config = dict(
    head_dim=32,
    width=128,
    residual_init='none',
    optimizer='muon',
    lr=0.015,
    nesterov=True,
    steps=6800,
    warmup_steps=200,
)
Rows from block 11 of a small image diffusion model, named by matrix and row number. Rows with one number belong to one neuron. Each number is 500 + 25 x the weight over its row's rms, rounded and kept within 0 to 999. All counts start at 0. Numbers have three digits each.
After each neuron's rows are labels from the 100 images, of 14976 (inputs lightly noised), where the neuron reaches its highest value: "responds to" is what is common among them; "peak at" is the part of the image that holds the peak. Only what is clearly more common there than usual is listed. The data: retinal OCT scans (Kermany 2017).
# fc1: MLP up (model.blocks.11.mlp.fc1.weight, 512x128), inputs 0-127
# fc2: MLP down (model.blocks.11.mlp.fc2.weight, 128x512, transposed), outputs 0-127

fc1.122:468512479510476500477507488508520539525519505509567520535445515482494525483491451504492501475489552528494494486528462496504474514511542534500527503484453531549483472490518496484521488520526507489551515460474534523456519457508480510493482498510454516498515484507502499526500477491451455524503524511510506527516509515472529517480525472516513530479452510501521473461513476457535460476506
fc2.122:466498563495513514477514475508483474490502517518492512482519507480480469548514504478524509518522509428515504537454488507525489510522471473502498497546487490487540519474490492507515517555529489506492472513553471460484473448474535433503423482513527504494506511519508475478484478487478488481505462512479515516482513506542481499504509517490477500504517503513496505495434491533467520478475
responds to: finding: normal
peak at: centre

fc1.301:518495468510488477514496496486510474509481504466504478495506476491482516491471470473457501494482544477498515472484480542541532509508535500520441478478542481503492558478518531502495511548490516543527491509510515484488462498547495494490552521522534494494484501544528516466471523564504492508492527488498472486450452477475528504481504476506464543504513496520465468508469483485498542481544
fc2.301:499496515477492513532473486531501507472561550494467480506514510462486448508473442501507513525468477504513474544480511526482471505515546460506476527542485486458494464517466485435516471473514468502537509487490530516496500503424540493538486564482485498540490470498490478486501518493510519473528487483484520475509498506489489482518533513484503497526529494487505468520515496480469492518499
responds to: finding: choroidal neovascularization
peak at: middle right

fc1.381:501459503506510525468538509484491509527494515488502492446493468494519513487466472534487489518563535507515507528505536571477511486471495540521471466493504509502491535511499478504450531492503486508511468483487493499509515482525492466497450490464551475542484491496521466495468498485507482504551497450513448492482501475501493511503474484494504488459515472522467525471491528537551472534539
fc2.381:506494513491482491492488467524473487491503460518509506531526553479523497493494528471499513480444495511464519517532505428511520496489508459515525519508498507499491504476512518516515496481461523466502521509511498482467486475472512541471583512529453516448516495513489498485538507509528517484459506454498544504531466496495487520470549502491496484556492512481529469528502471476453509472481
responds to: finding: choroidal neovascularization
peak at: centre

fc1.82:498499500459493517487496519501509505523520522507519508502512480512509507521479506545472487477491530481488492481490508431532482495506487504505482476470534462537509469512503491516510541478504459543476488526503500495495522521534524478537521508548461561461450480522520523528507536484474479488502505488475478457518479536452549509460534506509493472468493506530436509514517477528519521463462
fc2.82:471508487538505493505500483525528472449469491489490498500495508536490478465521452459534498509507459522509519503512488554450503528488526491541496532537534524472480531489487540498499493511509535471485500503493505486508530490490483504480515471465512443506523508523462493455535462539472518514533503514516504527502546485533474481532465478521465487526527519481547507476489492473517489547542
responds to: finding: choroidal neovascularization
peak at: middle left

fc1.325:524514504474547490524469477488479503527533476506481500540487526493518502514485481513461454514491460472474488497519460476526470494516504527522513504505527532497456517530476526508548491473507533487528460443545547489506522472484549511498494505559504507500501489486491493515526510513498483499547456481535491450521482513520514500524461500473511481480507461519423488494496488489517486484533
fc2.325:525499532474516499527484498520452517468502483483491497483515474486520486509493444511530466495443490546454509510514524489494470500484471517528508561514481486496461453529486529515494522479489534492482485508488561501513489501485516498482501485503527491480548512524485534492448482485515507524503446498516505528511559534534534497492512484524516470502469469484464550493505519449473492497536
responds to: finding: choroidal neovascularization
peak at: centre

fc1.443:478514510474467509503516501501536482512520495524545513489499510536470527544553524525460474499582428486502503531466475472459498463505539464519500504511509471454478496483518516491503496534517499497460489479501541453476475501536494498494498481513532511466533516509476510520510494492537498499502490481497507559467497517485503472469495519485452512529490458513490526524486475478511487521524
fc2.443:506488523506508473512495491521506518489497524472499486479468466457561533435496475449535483489472568536512519493556495513492474496491466499453529515472484502515520487504531478510521500499448512517523482504542464473515464489471501484502505480500476549483517490519525481521498503490547525499518496492514490493534508509523475510546469506523526496468482508522520489497465530494507478426499
responds to: finding: normal
peak at: top right; middle right

fc1.385:525488478511511506503532492517481520421498488493530457510495474468525522537457511492456458522505500475490521484513516483510516494524530506502511569484468516509446497456504503537555496508514506482528522488482511467465536502516480471527466493509527466489528486499538481530542544523525497531494490500475458527486478533475484515538499483485507488496501473486493461475537484536470486497484
fc2.385:498493492486495516492480489506478471581513515505473551529521520502516521434520502517498552458509481469529504464498548522510470490500509491471482475505465513494561508520536465492507512493462476504506517518521448502531486483483504485451503488532502507493523522495503493433482526464521491463501511545507503494505514470505494514489504552507513503507511547485494528532461492477533497531527
responds to: finding: normal
peak at: middle left; middle right

fc1.30:497482456506522481476446524521503455550533523453506517481466503500504510512496510478510534466523492504537524509465491501522470522531509457517489465451490502471508470495503521502523495523546466499487544506478532479483466502506521513486526494497487489499487474489479515501503501485496484519495455527533492481504546447509508550515511500476502588522473546466516483488506466511502510533538
fc2.30:507527526536481529480516504444481512462468480516487509514533516507509524485500486510515457542485438528469446550507511521510500485502538509510546552527479510503513518556501501466489517505485508514487476498504487511526533496517470462519464533494479479512479475516521516505500510479522522460482548547471507480500460517506520455460515516521482467485536458508522504498514541486492491491465
responds to: finding: choroidal neovascularization
peak at: middle left

fc1.76:514466513487437477512484490509479508480495480515516516465505513465534511499467469483508494515538542517532531547477531485481487489525494521468506495481537510453511476499512469498531465533518496495445486504445465531514512512513487495448510509450501524478523547491504477514463536521518510531515508479526471495498491489509516469499516482505539514576481522506522531462518509532477525525490
fc2.76:481566474498532514501502465501499473515521504503513510530484457516493495487498525456506512486448477503440473478472475517454506496463528527495505510491531522560475514517519556503490541480496480537459520509479514521467492515451490519528512486525502473516459493478466529525503470454518477467491523481487520514541515470516476516492503494485536479450504471519482514497480493462517486506530
responds to: finding: normal
peak at: centre