A small image diffusion model, trained from scratch.
Training: muon at rate 0.015, 6800 steps, batches of 128.
Rows from block 11 of a small image diffusion model, named by matrix and row number. Rows with one number belong to one neuron. Each number is 500 + 50 x the weight over its row's rms, rounded and kept within 0 to 999. All counts start at 0. Numbers have three digits each.
After each neuron's rows are labels from the 100 images, of 14976 (inputs lightly noised), where the neuron reaches its highest value: "strongest on" is what is common among them; "colour at peak" is the nearest of a few named colours to the mean colour under the peak. Only what is clearly more common there than usual is listed. The data: retinal OCT scans (Kermany 2017). In brackets: how many of the 100, against the usual share in percent.
# fc1: MLP up (model.blocks.11.mlp.fc1.weight, 512x128), inputs 0-127
# fc2: MLP down (model.blocks.11.mlp.fc2.weight, 128x512, transposed), outputs 0-127

fc1.306:532411482562554365503569553458496513516470556459419535532477458544409421461516453502548439475438515463487618465571519521474538539450543540507547435507619496450484446458458413535469507544505451489536582520493501417447488528559506551579433463546432412522445439511457558528490557587553543519588511502480530364518538526570464485474439431542545476528481474470482513555488546512521556473589
fc2.306:606457413551584509472408514480400481437516518578544480553490593535539440511515582555512534460492531475468419430534482518436501495510627464506459415376534561461467439438518509539547466472522455480538450482445545570539471522477448553433538564499475524493493486399468406528514534486501483507526448430448449562526524513471480476520555485617444503344486498484482535499522499407567468491515
strongest on: finding: choroidal neovascularization (74 vs 29.4)
colour at peak: grey (70 vs 22.2)

fc1.94:570586548587574530564393466542498519450506487511472493451511453450489485530497464507445499468479446518489458447648512505514537403476533580485495492557592506505440507540556537479539539549594532414509379460400570453530441510501484531470555410467481428492575467512555549540464522522468473491499489482502523550564406463564501475474506495579558526504506508515405552451516568457516369440402
fc2.94:527493521521425451450614530470498493492531444531455455519502489516520495501590520489556525552537474453567533463387494554445446572477494456457548526595524505474550491464505575530484540440451483570503503504534562541490481490523512428480535561562545518529363439456409593448608506522512431560670455559401505506469535544571471576517544564426531429487548495504612486467510466478499500461526
strongest on: finding: diabetic macular edema (61 vs 11.7)
colour at peak: grey (79 vs 22.2)

fc1.272:484540546461443526397393435495537436477488552550495467545539406468477524514481473496494506468479625595379508461488436541566565491535469506556543509570480432439485557494569471493626537478476517520508437449412471495376512428533525449498500397490532603466530449495489475472522468548574459438497479466561440488553565494557502457429462560613544521470559558496451543475551517522519558487512
fc2.272:453467457447523531548560526451458500513497403454511573474439639492531489479463546542467542515521439415586497452520470500483442492446476446507428426428422582508521519463534481527446491531466452535458586535578509452649450436538550512510470546476461377514453504511576564492523511445555524555586558494432552519527422483535534534475480474340453436540495425479535495501520491567479458486516
strongest on: finding: diabetic macular edema (46 vs 11.7)
colour at peak: grey (87 vs 22.2)

fc1.455:468528521511445448483458433558574526582464550506516390553499508525499441576526431533589510464551586490474528394473501430476404526496467509514573558518534462469506458347455518535493540527457627486510558532562462503494487596517449508455481533521589438510486473582485495481531478508498479514550514549382476469565481500441469449533494511559519496578404552432445500488387496581415521453464
fc2.455:454484515446445433532573505454422505389432495446484539505510471420602561503471575454506583470468446555498493450453468501482536495499499444554493516464535365520478581542576487525535442475526555493473493447476490350493542505566484469439507441543485561592519588503461491472530441466511528419460441518505516506487442569411444484466504579441474516372586469543391484458532485468532481574524
strongest on: finding: choroidal neovascularization (62 vs 29.4)
colour at peak: grey (78 vs 22.2)

fc1.260:551506485589493453508537463578430500546449488526530443438513518442600561518479468407590535526526373535531476475436474449421565418422618499534475562417557497456474422531523510450516484541526486572515464510490492444558409573470508514462457560552565388529542564485516559584482529463565512514523489477508480544470483375543550520534457498442523486477512456518403511507515487615521454553458
fc2.260:550526486449513534544604422527492519493551513592499483500526547546498477400470470610534529482433537498520482550487508502606517488530576521554440516472496534534486416454515449454485602526480471505539511521536347642488498494580599539449455504477504518496488428458484517424498539468436515495484523445495529552444481575487552462366548453486489445550490556620442478516527418493532426532588
strongest on: finding: normal (93 vs 51.6)
colour at peak: grey (92 vs 22.2)

fc1.427:539418567444477561518543522527450504463555546453437572514499614409450533487459494486496447409537493521465521606486542394486424499501537415410410455550484493449489451497455605491536435645515494447448501460549586562415466488495489445499523502546467509492578627525503483507501528493541480546497528549566507475517445552474468436504468535563505544549502455562454478612501471531441412492509
fc2.427:499566489572527424586449438448492523498504430608571422488441390564515474509461541512548509516486506573405511477434433521418506487537542462487480603446495462479480488535535467471443610450598569470451508533463386448441572547521483550426451532569511509525420488626523554537537482533518471534538442474569479524544452461513475435579532498449515580477470608453497519464483532526479512532465
strongest on: finding: normal (92 vs 51.6)
colour at peak: grey (99 vs 22.2)

fc1.319:520478475399594515530506445443419478473544456438453470553523421514550581584543545465514464465473438470480513619526507487466469450473554526397471511494510458461459453584508516506449490587539469476522547439520505480432519546442488511450451542432533474516524578458509469452467473523567543517367517520622561584482506432602577547465483596529446469428491552505555404577512545550508494561471
fc2.319:494498496572507500572556525521538535471505553541615577417471554550471454358512595441503558509422569500481511480598464587560447569564497428572522534489504573532576462487450460418533528442546457469526513485461456539512517511554528487485451584481550483536552460517503548517469482463521444471519533539518527442499481524427524466620481455527412469502600488483446490483592422455398394508528
strongest on: finding: normal (100 vs 51.6)
colour at peak: grey (100 vs 22.2)

fc1.246:481525511474452531456491477584444483509493460511491548531552492434581437407515504481522505509434646562514576510500434558565568443467519514594529490516460483454511563495523426476569504502431437446470401515381508476448525476506550492492408482500417537485485553427445558487378463477515422412518560471503500459565498452611541499551505569568572531475519565475569474577570491564523472526453
fc2.246:432445505519561508549510534471485471448515570453467471485469561521428498562435471564541526536525451516457465465517507490504430521477496552537527446489522535488489390562462566504457476524580486583515559498619481609411492497560507441500528554496614467554550474398584469482558489487564598458511468491541526567567491543420443506364547484471418458524402450555469606475505445505476423474532
strongest on: finding: diabetic macular edema (28 vs 11.7)
colour at peak: grey (86 vs 22.2)

fc1.75:483542494484533447486561460554510485529473402508465522525497566500578491463478544502470394643485535512513527577527551563494578410535526499487432587457500543519605500424445451511510524507542540492500486467468427542523416433538501507455491496524440466471480569452507453470416543534511515544463463495550533434601537467481557337484441451450482611445511517510590457463478446598558467581456
fc2.75:518520539551333510496390568533494545458517608559512535622468448452478505518479447511535520483508420445403487473476525470514464525578584493502508509531525581473420432486519525543484537556531400444505489468536506516422514469533454610522497424508469541436508463493488592499517519479524488533469432525479448605519431501520511484443539510523476351518583568484384532511544498486493555436470
strongest on: finding: normal (92 vs 51.6)
colour at peak: grey (99 vs 22.2)

fc1.504:433529489527542480519484445539431501486525496494498473446521438526516523528468477431548486477480440380563518404519520425546551528376539519600494549430564550541458561459513445545525430518482581540544539497528399385503450541555441452480478518553472513465440573526463530629499577517579464507424501557508481468568558567570508514414562564524445523522480487368436462522465489476546485511451
fc2.504:475435438487519476556545556494478552477403509547520510502487475583452478466470508548501463567498530546474506426502452517477474399570490414548409456515514470405532484447502549466485565534535427385458373478473598517483611582468525534553513517557522506468565383461518489394426426520575547562547511523489449490455476446457543450483457483539556505495461526608554435513465493575501562488560
strongest on: finding: normal (95 vs 51.6)
colour at peak: grey (74 vs 22.2)

fc1.66:455513538485494578487449507517433573531508594502498610460512514605437453457426533428486411529568489530467517521515497438428563552460477481497488468510513456496557399492457447477536621506412507497538555609487467494472438464537548547431515533425437476490469480457589526546457355533558459472494609511604464504573468512481453519530481515484467529552521578454458509536581534533477456403484
fc2.66:511450468553522314525514513460470555484491459535524458535499370436568513604472457514525451410425544510520537486488474522582526551547445485441546451511502518457526533535518577452481457473504520525471575511514463514364514535557442541490474533561532571623536512414513465497540524528604440552521447501548446485504538515533513409565387471523438531526488433476521551474523453391517489524519
strongest on: finding: diabetic macular edema (44 vs 11.7)
colour at peak: grey (67 vs 22.2)

fc1.181:502552527465555517493557545457499504546609515471512421530447469552569513539503526500468462493498533412480531453521471493516520532415463440580546503504534544468526473435508448445510468411536548542547459432491527554460545531568438555452554573486553489654562425513451360485488443541367459426555505431443495491526527446496399516470497550472597508558477471494471486592500438552438487486591
fc2.181:491508493494485492578447409552543467466432518451441464537565505558418521524467573502504492522490500570461507405463435481431532525495519526456518592552512459491532598517551496582523475492555605348495589467437469425456481517481499409533465367583442505548487412463532554579539431525434555536533489486560511494470528539556516451505462449494496427498570416512514472593458558492569474455473
strongest on: finding: diabetic macular edema (44 vs 11.7)
colour at peak: grey (79 vs 22.2)

fc1.101:523456523492578521539473547537510502459576504465488529578599458549525536568477506521584476492463462458446433557550427471376440504528367574583497482533532530444523547454482590553465532509443489503532449532409511524418512502531470431497514573382369489481511566491445424511472499446486565540465482465507460432499521526513507521516410519526457498466479463502494530542583472444498477586653
fc2.101:448519477475429520498458519492512436474537463547521517550439533481522591370504412559473489468503517493533463453454490477587533536482521505431491541440546494531525448596536506557496494486484498523510550471501483538446464491400493486505588460595544430445548417458522654433550467512479479500398457536459623517526467539534534438548563432566502471476491556519487416485419429519556554432365
strongest on: finding: diabetic macular edema (31 vs 11.7)
colour at peak: grey (91 vs 22.2)

fc1.288:522484597436567486512457565451550446570492507480433412428475517538530515518481440440498522550490527459392485539549502506538495517510548499425496465461462516472545451504478566560388527529408400413549497546486564598558574479484496574624534446568471580515506544557503466505431426490547500459483541481555573556492460485497528494466583565591373504463471512480416538441524490505413500461494
fc2.288:487511427561482482505492482538466445458528538551556610555510495544440512530507502604473465453563494554562507479443547441497475420468531466385535565493466521535452628452468457434569478479538527562481477478475404449371433464519508487348507550436521505476483491518419543518528476499532488434539460499448497398461553530538462502567430442462552478562532588503563449548467585587531458488505
strongest on: finding: diabetic macular edema (64 vs 11.7)
colour at peak: grey (56 vs 22.2)

fc1.39:448490554419531597465473501492424483493570571545473511605513376412517536475549522551494465523510563445554472513550509503441445547506544444557431493582522506560512558604534627526576523524483433462554433466439541470496521514602498505527523533495541555467488440542570482449502432518486398465492449444470514482446513440480439488484367466554499466484442511501571515506577470505470465408406
fc2.39:483572457530492408514517517448548553474420457505538484483470560528487495494458519473472543430489444529495581541466500468557490416482412563604453511433456472453464507370445388496442477454502546550557558540480539524529480497415504481472455494516429497510482477467434544550466580489472588522533520450556488481565566563556600486443642558465449555557507511446367530498426458516452542536558
strongest on: finding: diabetic macular edema (47 vs 11.7)
colour at peak: grey (93 vs 22.2)

fc1.61:519456524539550513416557603503552596494544464542480562420438493560443501501487470577443488428443539488523454440466513516513524518488478497500501447482558425479526464626502440542554470517469508564442536427515487427524482501555459418453514524493411589531517516463492548504461401513511482564510505580370461558539468474436553493513502560370464525443463625439528592485603522477498491464552
fc2.61:507516440526442478589374402481503468525396518519541467537532483489471518553484577384532567503584473545513513493543517428485413510556521385511496557535501510518493500358548538522465577480495507437397503493504524537519589454524510577549459507507534418547543530479479422512482538559533535441440473531507469491554436482529473501426393503582439490553603489528429524539411510497462448444454
strongest on: finding: diabetic macular edema (52 vs 11.7)
colour at peak: grey (94 vs 22.2)

fc1.47:475449492457464461608529471534569614476514513539514532513529426469472504519464543483492547400499485532452416552679514439469527547550538479528470492499502509560546448445522433432508498527454623485482529511579571476451515348527439469488512480522589559527491510554550457538488495451498496511511479527413563484487494514452507393479583512522503471390479416494497561516545386471508468454574
fc2.47:547570543550533520465432506535431483516468537546530469481522535483485516491596464471515473518462548420557546405334417531532515490471514572521593454537490502500473573499424583556496524487581434499477529454439417513520465440480558474524443440522458472468471499527514461502556536502507549432514554515555515461536554507533418590529465465429498437616506515599502355453455517505426521611482
strongest on: finding: normal (97 vs 51.6)
colour at peak: grey (83 vs 22.2)

fc1.198:457566533446507474499465487497465575504443499442495504460472506584514552582515477489498499512435523496582525534500496464562585595446495460476602452517485407427500472534531439517442604434487459598537517518515485537531496478352396518463538483537527499600502436489491469436630470486546458389500412549521488501450440495545503546529581566558571534495571426484424521476497513407441486509519
fc2.198:499472507536512579501548485608556440490527572561533487489494427434503426438471526531563476518603493507396485491510495518517429437632450617472438524513516524599531511521447552484561402524462527477542433477435535454422425501597630508532520568460459568401496516512590508518481507492469527582507542484498488479584544438485490468531490447503413487483470564561528463527513435511549564465461
strongest on: finding: diabetic macular edema (36 vs 11.7)
colour at peak: grey (100 vs 22.2)

fc1.334:488569496601461471537608534430572556520406469411428418559482496432512488421470496492593463478481456529402529551443494505478506454515549528529534454535495484475492469465444544442537494554509574525548497539433536500504483440462503565398523498444513425484550474479520467494387519609553513404491486543543351442580523579518505507487526400499520561460490517479542482515506485575581582546512
fc2.334:541519531453470485527454462540462451540512439528552594556529453534574488544557485405486521532459638427572434527543482501560521448515600503557570538502494444463526518454501404500447491508547574502517454468443562463511463478458532427551580527538500554535548518510432463452562462471497565559529577563393591591440466525464455431497441534500437443440507499476545536454530473407515419458597
strongest on: finding: normal (90 vs 51.6)
colour at peak: grey (65 vs 22.2)

fc1.240:576403532524504557472577562520359465594487460457550569547510493411527421535455521502467540495612475544470516571461534494485423430577520500467485492385547497534495487487480594475455519557581523508482535486568489505515505587536544565489451529471427451518576547513384542478454495539475414533532545465525517404522508552471464536543428498404478556452390505465473503505414523548542480456510
fc2.240:476557567465558486560539452459605547541524529545495556573432515503539494486370516546595540501507522547537489448507458567454494483512572589501406454502437577554537498614450506492436516525449519521537517490383440507421399502546512379546572409546491510522489465467518530539490430337496439577473554475478503521519495445496519435500521455416548533527532479519525528460533474566506488531491
strongest on: finding: normal (84 vs 51.6)
colour at peak: grey (99 vs 22.2)

fc1.338:465437432512506568584503509443566532552497479395473470539417504428438494528650501453506470416485574555494406557534498516433534588517449456531515503443577481533490519546483449462585480547522473537518497435523500463375465429499472493560481523571474651457539444570470481478458511441483444508511539544491541480515463467494547635427501518486508455546469494511500459460544403549542509462582
fc2.338:575512536506555423454516540534341529424531566547495424505472544519604494536440482590437550541570460473477547509554496555494503402532457497449513425468531572547551457523512641490471595467462558516523478564509449537517426515483516474565541459494544449510504515562484451503568453485399515468495517526583500541445472506552486456592535444439480528438628546506530464520477562462484475591469
strongest on: finding: normal (84 vs 51.6)
colour at peak: grey (89 vs 22.2)

fc1.283:624476505361519564482539480428519527480545501587506528512503511470517491548528520532546535508500540553568466480510508575478475511587531449456460442537424484522436502532494440595435439521516416511525480439440517522426544469544513427558507560476402482613505529427479385434503396491488511490503495474573576424588452566472482424582471483584555502549484477479499373502470501477484470571514
fc2.283:506514505597491507532498470587553504539443599472435488513442489505528429458537532418453558489508432506505511394517451453485561513498517529472531550459529543493652478388460512452499558410575559453540508479572486468420547475544550510396491455463584531420524457530519520559596527363425414548594587493439501457516476440474501593528497476449500474481530530514498529507493507449497558539517
strongest on: finding: diabetic macular edema (30 vs 11.7)
colour at peak: grey (50 vs 22.2); white (46 vs 3.2)

fc1.212:477429669514469534522557568459570509431557584579404509509523481501441486565546443500529536454521501547422434523474488482524471437593490540539466499513506460445510458526481504477479561471547518486508470439405470525523386429495552455464566555547567519480448451541475544486471401486630488534561499495573404483526497501566549413442457537513463532530494535498503510507446369523424471567479
fc2.212:559566386472458421483422442510488536547511504527588512539429620521571525486395486521492530571492460480540541426558557576529523499466496388568542532437553453564540522497550513466541451535419408528503497504628531554494582443513490526486513429452468507526514532519529460551532594542572508467432525414444543513510531514473445507562505550558540513433420486507507500506558595455560524454578
strongest on: finding: diabetic macular edema (53 vs 11.7)
colour at peak: grey (92 vs 22.2)

fc1.170:530463564474471433494503635446566488583484420461602542538531476458479499468526439498551533501430561531562440543538495527474474501547471543465461444482505464496444499510467491524414443613489498589528520522539514522492583483553536500432565532507493553492576572467517568492412464476507490542456486464439489438441394624499540430492343471496429531555477458480568514553437459584424472499522
fc2.170:517536414530504478453479486531513543500486538601464432564527510498525512566520582481497485459510516545604516500382438505509538545533472530522457505523565419502542438463442452449584530495470609342481451453444558425567541500509505525533477484468500476578407424542471457557541501537431561450469543461552406614442500441569466545535568574548517583444561523474537493547546476513552496458470
strongest on: finding: diabetic macular edema (39 vs 11.7)
colour at peak: grey (99 vs 22.2)

fc1.418:504464377512495521610502591499537478491448487443525606450494520444478526510432516506524571496566512492513503509492504473491529407440496518460507403473489568424507462555481476489538553556473507513485600551505512433457507501533393444498557496412539493480536363448548440527437533423580440537608587491522489418467501441504513503501670514512569434486477467564463579541532497492480535476539
fc2.418:496486635500557455406512482543483541467517496543455424518466541583466488473534505510510388544543494522496502473501498500512510529544519483522510609477449460528472477404500465473431461462533530547545475491453551579535514568430564549516453489610461469478512594463440588519564474593586510387350456538503595579542460518492534485566383516470468571482543475408549464482464485484485468479488
strongest on: finding: diabetic macular edema (36 vs 11.7)
colour at peak: grey (99 vs 22.2)

fc1.69:416574513467534473512490473498493609525506516469477553514521488492373475461571443479559466490478549536527496416497538475581501523501538586458519469468401458477481478476579525504549487484420442468516514483431560530560477530465418501440482509564484486467512559578550441633544517540477503572411583484573453496541524598410443507549576472437521539470424430482530468527569537535400542399425
fc2.69:499505513518480489487503567512431437436483522438525516457460568501651512588457477529461524499529476394501533530560409469493407531516457362462538535466445463517488554476488468493457507495545571475498514495543584515370461530456501493437573516440542476535488403568467540430429546559457514468453485519467545446501492433585577539450472508545446504557594515485514496493477449498604366544558
strongest on: finding: normal (92 vs 51.6)
colour at peak: grey (100 vs 22.2)

fc1.474:535497461506436567587568511425481499535368523459543452542425530463470521482537509510446453505583511521524550423525544466478572592518502456512473578467465509624402539504537519594480576523483537554506574535458385424540508519587489524568417418502495571512523511498471446547550479546556491554553452476462599414489487437394509490441463548472532446465568458469494487540545468459471467443459
fc2.474:505464510545524410426427453526550547434558466492528597471517410510552496487527447450565493531482557447486483497446445515506523485510492622485558384513391457513603502478455529438439461477465401514555450479524570558434455490455476460456479536482452444450535495503544606417409444499463541436473623514527425534493531540541514487527532438497523571516465533507452416469461462590469507551587
strongest on: finding: normal (93 vs 51.6)
colour at peak: grey (88 vs 22.2)

fc1.308:536559463450422463436507543448484465460512539520449547465428532495572533476548468441550541505564437490534561479414420487484491534554556554483495452458506478592388468620430564460412493543511472546571572474500512556485544469520517537508438504506563505564448399456526388481445457520496547595527537457441518450552490437510477413549452520477532538535465449485423579593583499588434531511535
fc2.308:494471440540562524638489447474516518496474486495511455568551475521473396535497563549422581534432548521478484505566617533475524479506447533478500491560440491443430489503602502413563594461545464378490460515568437528586415462518545541497507483489463454413478571466558569530475495494524481411478442369487495485489440487465453584433548533503498455442474506510531447461427520446522427552547
strongest on: finding: normal (82 vs 51.6)
colour at peak: grey (100 vs 22.2)

fc1.479:527616522425486512500520478418548544532454571554467556504522528502427448544431429536547423506448486582540484395519516471545527525547450551428537416640441455494508514535502441489546518442460483550480582456524445431519493511547584450501556467494487558423432439472568480426583449533486478443524499512555464546429401542495540504643429526469478431491455537517533523510528558574516484494461
fc2.479:540432532485542597466552554517437476459472444433475467532509442476552512520600574477488518444555432476473501631474412511497523512537503369519426536416533530435561500478530572524481479556537507480454452499518603554478587565488496577560523553563537485591580514461513540492497569452437564525471531499512575486529572486448554408370521540510521557536546509465446565502502542406520498449510
strongest on: finding: diabetic macular edema (36 vs 11.7)
colour at peak: grey (76 vs 22.2)

fc1.13:537626516505381518478404497481602528508445518495400486549564521579570489540551461526493480528557482533436446598512517427478487520547431446513519437564469508562505471478594482505542452432562466514468573465459572496485468536464423494544513418468510539448472492544549485471484443510468451557533443481539526433492591606387516576471480420529533468533531471528550506452490516530373427433528
fc2.13:480401459400536444429671501533408383495511471488522506429449465470473471460481488533516491479493459558494510415473559508540538491509537490473467579488502433447464494508462497477438559573473494496555455514465484523525526582510593570462487552546533521482481533507384536521502570531484616476493520550461400539469436490585481381496529484529487518474401575506485479535593498530628544526496
strongest on: finding: diabetic macular edema (28 vs 11.7)
colour at peak: grey (65 vs 22.2); white (35 vs 3.2)

fc1.386:421413512511529445553512492524542520543503517441477578474508496489469501465465471474536557568481538513516505451405489516490566483503465437419570572537436599477599559549519478454528466416517489503499479536526366542440548492508414520539476593483518552458509520505415532490462674550470573485504585422573518470558542519512443408451458501417463469542463449490439564518445422510538567560510
fc2.386:573574594522472533463554531459471470478495495497570456485538479501525516527513523560489402495586465488471519500556502477496395536497424582405450432428425432557529498411406509522525542535494517485449492484462606500541433525421551450468510406477494440527476488481573594523505340513509481514489396478406472537480456486424521557573527533552575469526608497494541487497563545530476451478454
strongest on: finding: normal (78 vs 51.6)
colour at peak: grey (87 vs 22.2)

fc1.336:540522482500494565488527488526538405459482470462515459493450428401550528574482527586492404461553603461383486472497511441534596470491538461440529538495421450533463547551474409600506574537543463483542580518539536533587469464486476466549522516520486501566554441519529402534482607594468414507524415477449506498472532511525508559454459590468530519433460446546454552549486413435546537543436
fc2.336:381577508554471431509520501451476541543504546462489568506501495516474498500557513489520530500481545470634468519433483476451434502487488541494603507468436512547546519461478588539526445495443533519429486513522378435445460460459490511380512425487509563541403558493490582437454422489457554518462487590486534491561505444513494454570495464520559461525619569441664428478512526547465511477569
strongest on: finding: normal (96 vs 51.6)
colour at peak: grey (95 vs 22.2)

fc1.45:477457504536483522549474583429553468439513512435576555582475490573611491507549522516509480631393554551400526419414491495512474478428474509504497407548525532472547471471593448496428552536517481536499470484489586462517411537533493485491524509474549529551469461401436537552480420427556478482582500453562460531442455485458555596545529530523445508440403515484485526438476564514527523392542
fc2.45:516412560558510496519457452521530494503492437547455477498578432427500553594587414420609507479515469511521462498446487551513567601491513466512548489546421527569389504572419412608497470506511505458485526499509566586549527503560513572525444541424475423535466476436511520429560423479580586497504534519434507462517530453484488392489518446521580519479569449508503510510488469445451449601474
strongest on: finding: normal (84 vs 51.6)
colour at peak: grey (89 vs 22.2)

fc1.311:538443489486456482602469540543398464529450476526496469476487518450505596489555390493496543570444470587482583567445455446472526595493587533509426414510479530524437491463576534573526473471455535524422590455548538526487429598533619419624475493492510526536469543453488466490436496466443564525543506460516473570382529476582511427513461506476461453518472553490441442483488539544511509551535
fc2.311:495556521462554556422483386485534536489547572466552423498465493499447441435457575522499512507584519486515538488519488528519409433501399457445482565484409540491641543489456462452412567482412493519403431468439515465546518583433478592426501496427491526413580501493491461557566546585461480415448574534532539439548474535459555549450500511519478505482509458517474580498448487457438505446503
strongest on: finding: normal (86 vs 51.6)
colour at peak: grey (51 vs 22.2)

fc1.270:528461550575554499483467549533489476478546479443448494497611526471508449547556614500474445558514380448523419507484558449511575342479546485495464569497413471536500476476443563550502495578488514435453562433520513521466481500525485509365548606580517461479449592555443470507563534522487493509504503556583503491511529492412561501462425475532512495529520489492473444577538393487533402551476
fc2.270:500493464451419430532482449516498543528557546621531486514377481474559578499444462549552474471531480501482577463532470529446400530572461567514393439485427473483480421545610430437564558520524452484408451526574548508554506523470486514547458465450541467483537420497551564512446502469624552521536529465437402458581533444561535529571480479462495488440494516528552481435466511562536574544500
strongest on: finding: normal (87 vs 51.6)
colour at peak: grey (77 vs 22.2)

fc1.91:518470488502415522553541456470610512524587579371556485493545504500479594494415438494489460398461594514551521447579456489483504566493468491531544522489520535468547513454492495470425528494525485502513513495610498390460445552495549514556499479535527507531415577561470575539482474567504527529595481491490480427479529442490515591444498611508479364468498390530495546492486480443484545408423
fc2.91:484491554529575476450461564523480490505417482598432498573459454521514403532502565525453475548598479476435505491495568484469473402527520542460451467569453446520428453516469510480570503530532509517597492501444455511533533540551505468486532476463486528432587387588487478489551513394481451434402478514514453618557469501507489448576506471448497547491451530396484468541526550614572575584575
strongest on: finding: normal (85 vs 51.6)
colour at peak: grey (88 vs 22.2)

fc1.276:503499624484481432400507538556527478496566465517523449553517537429607468593449498565421450436538532527479416458560517577560451541476471542464519510445510520593519545496431504496543567411518590453472560541607475519505561516499460499475447543565558435549444438453451463575511538521558405463515459458408447467423495475427500521480511545400563555495486464550530474447536444489478565469526
fc2.276:503536511512554561520565517606479537523441507461491485507489432554405541443478539335551526533538601423544537505451467513420579562563523400470458507529608520492485520406608519496481440531401446560479479467453478517469517469506457477610534437513492595626483483503590494472559537487521481545464458469501523485541506547528492541507567591503489426512544487513492564516483440515551560519458
strongest on: finding: normal (94 vs 51.6)
colour at peak: grey (75 vs 22.2)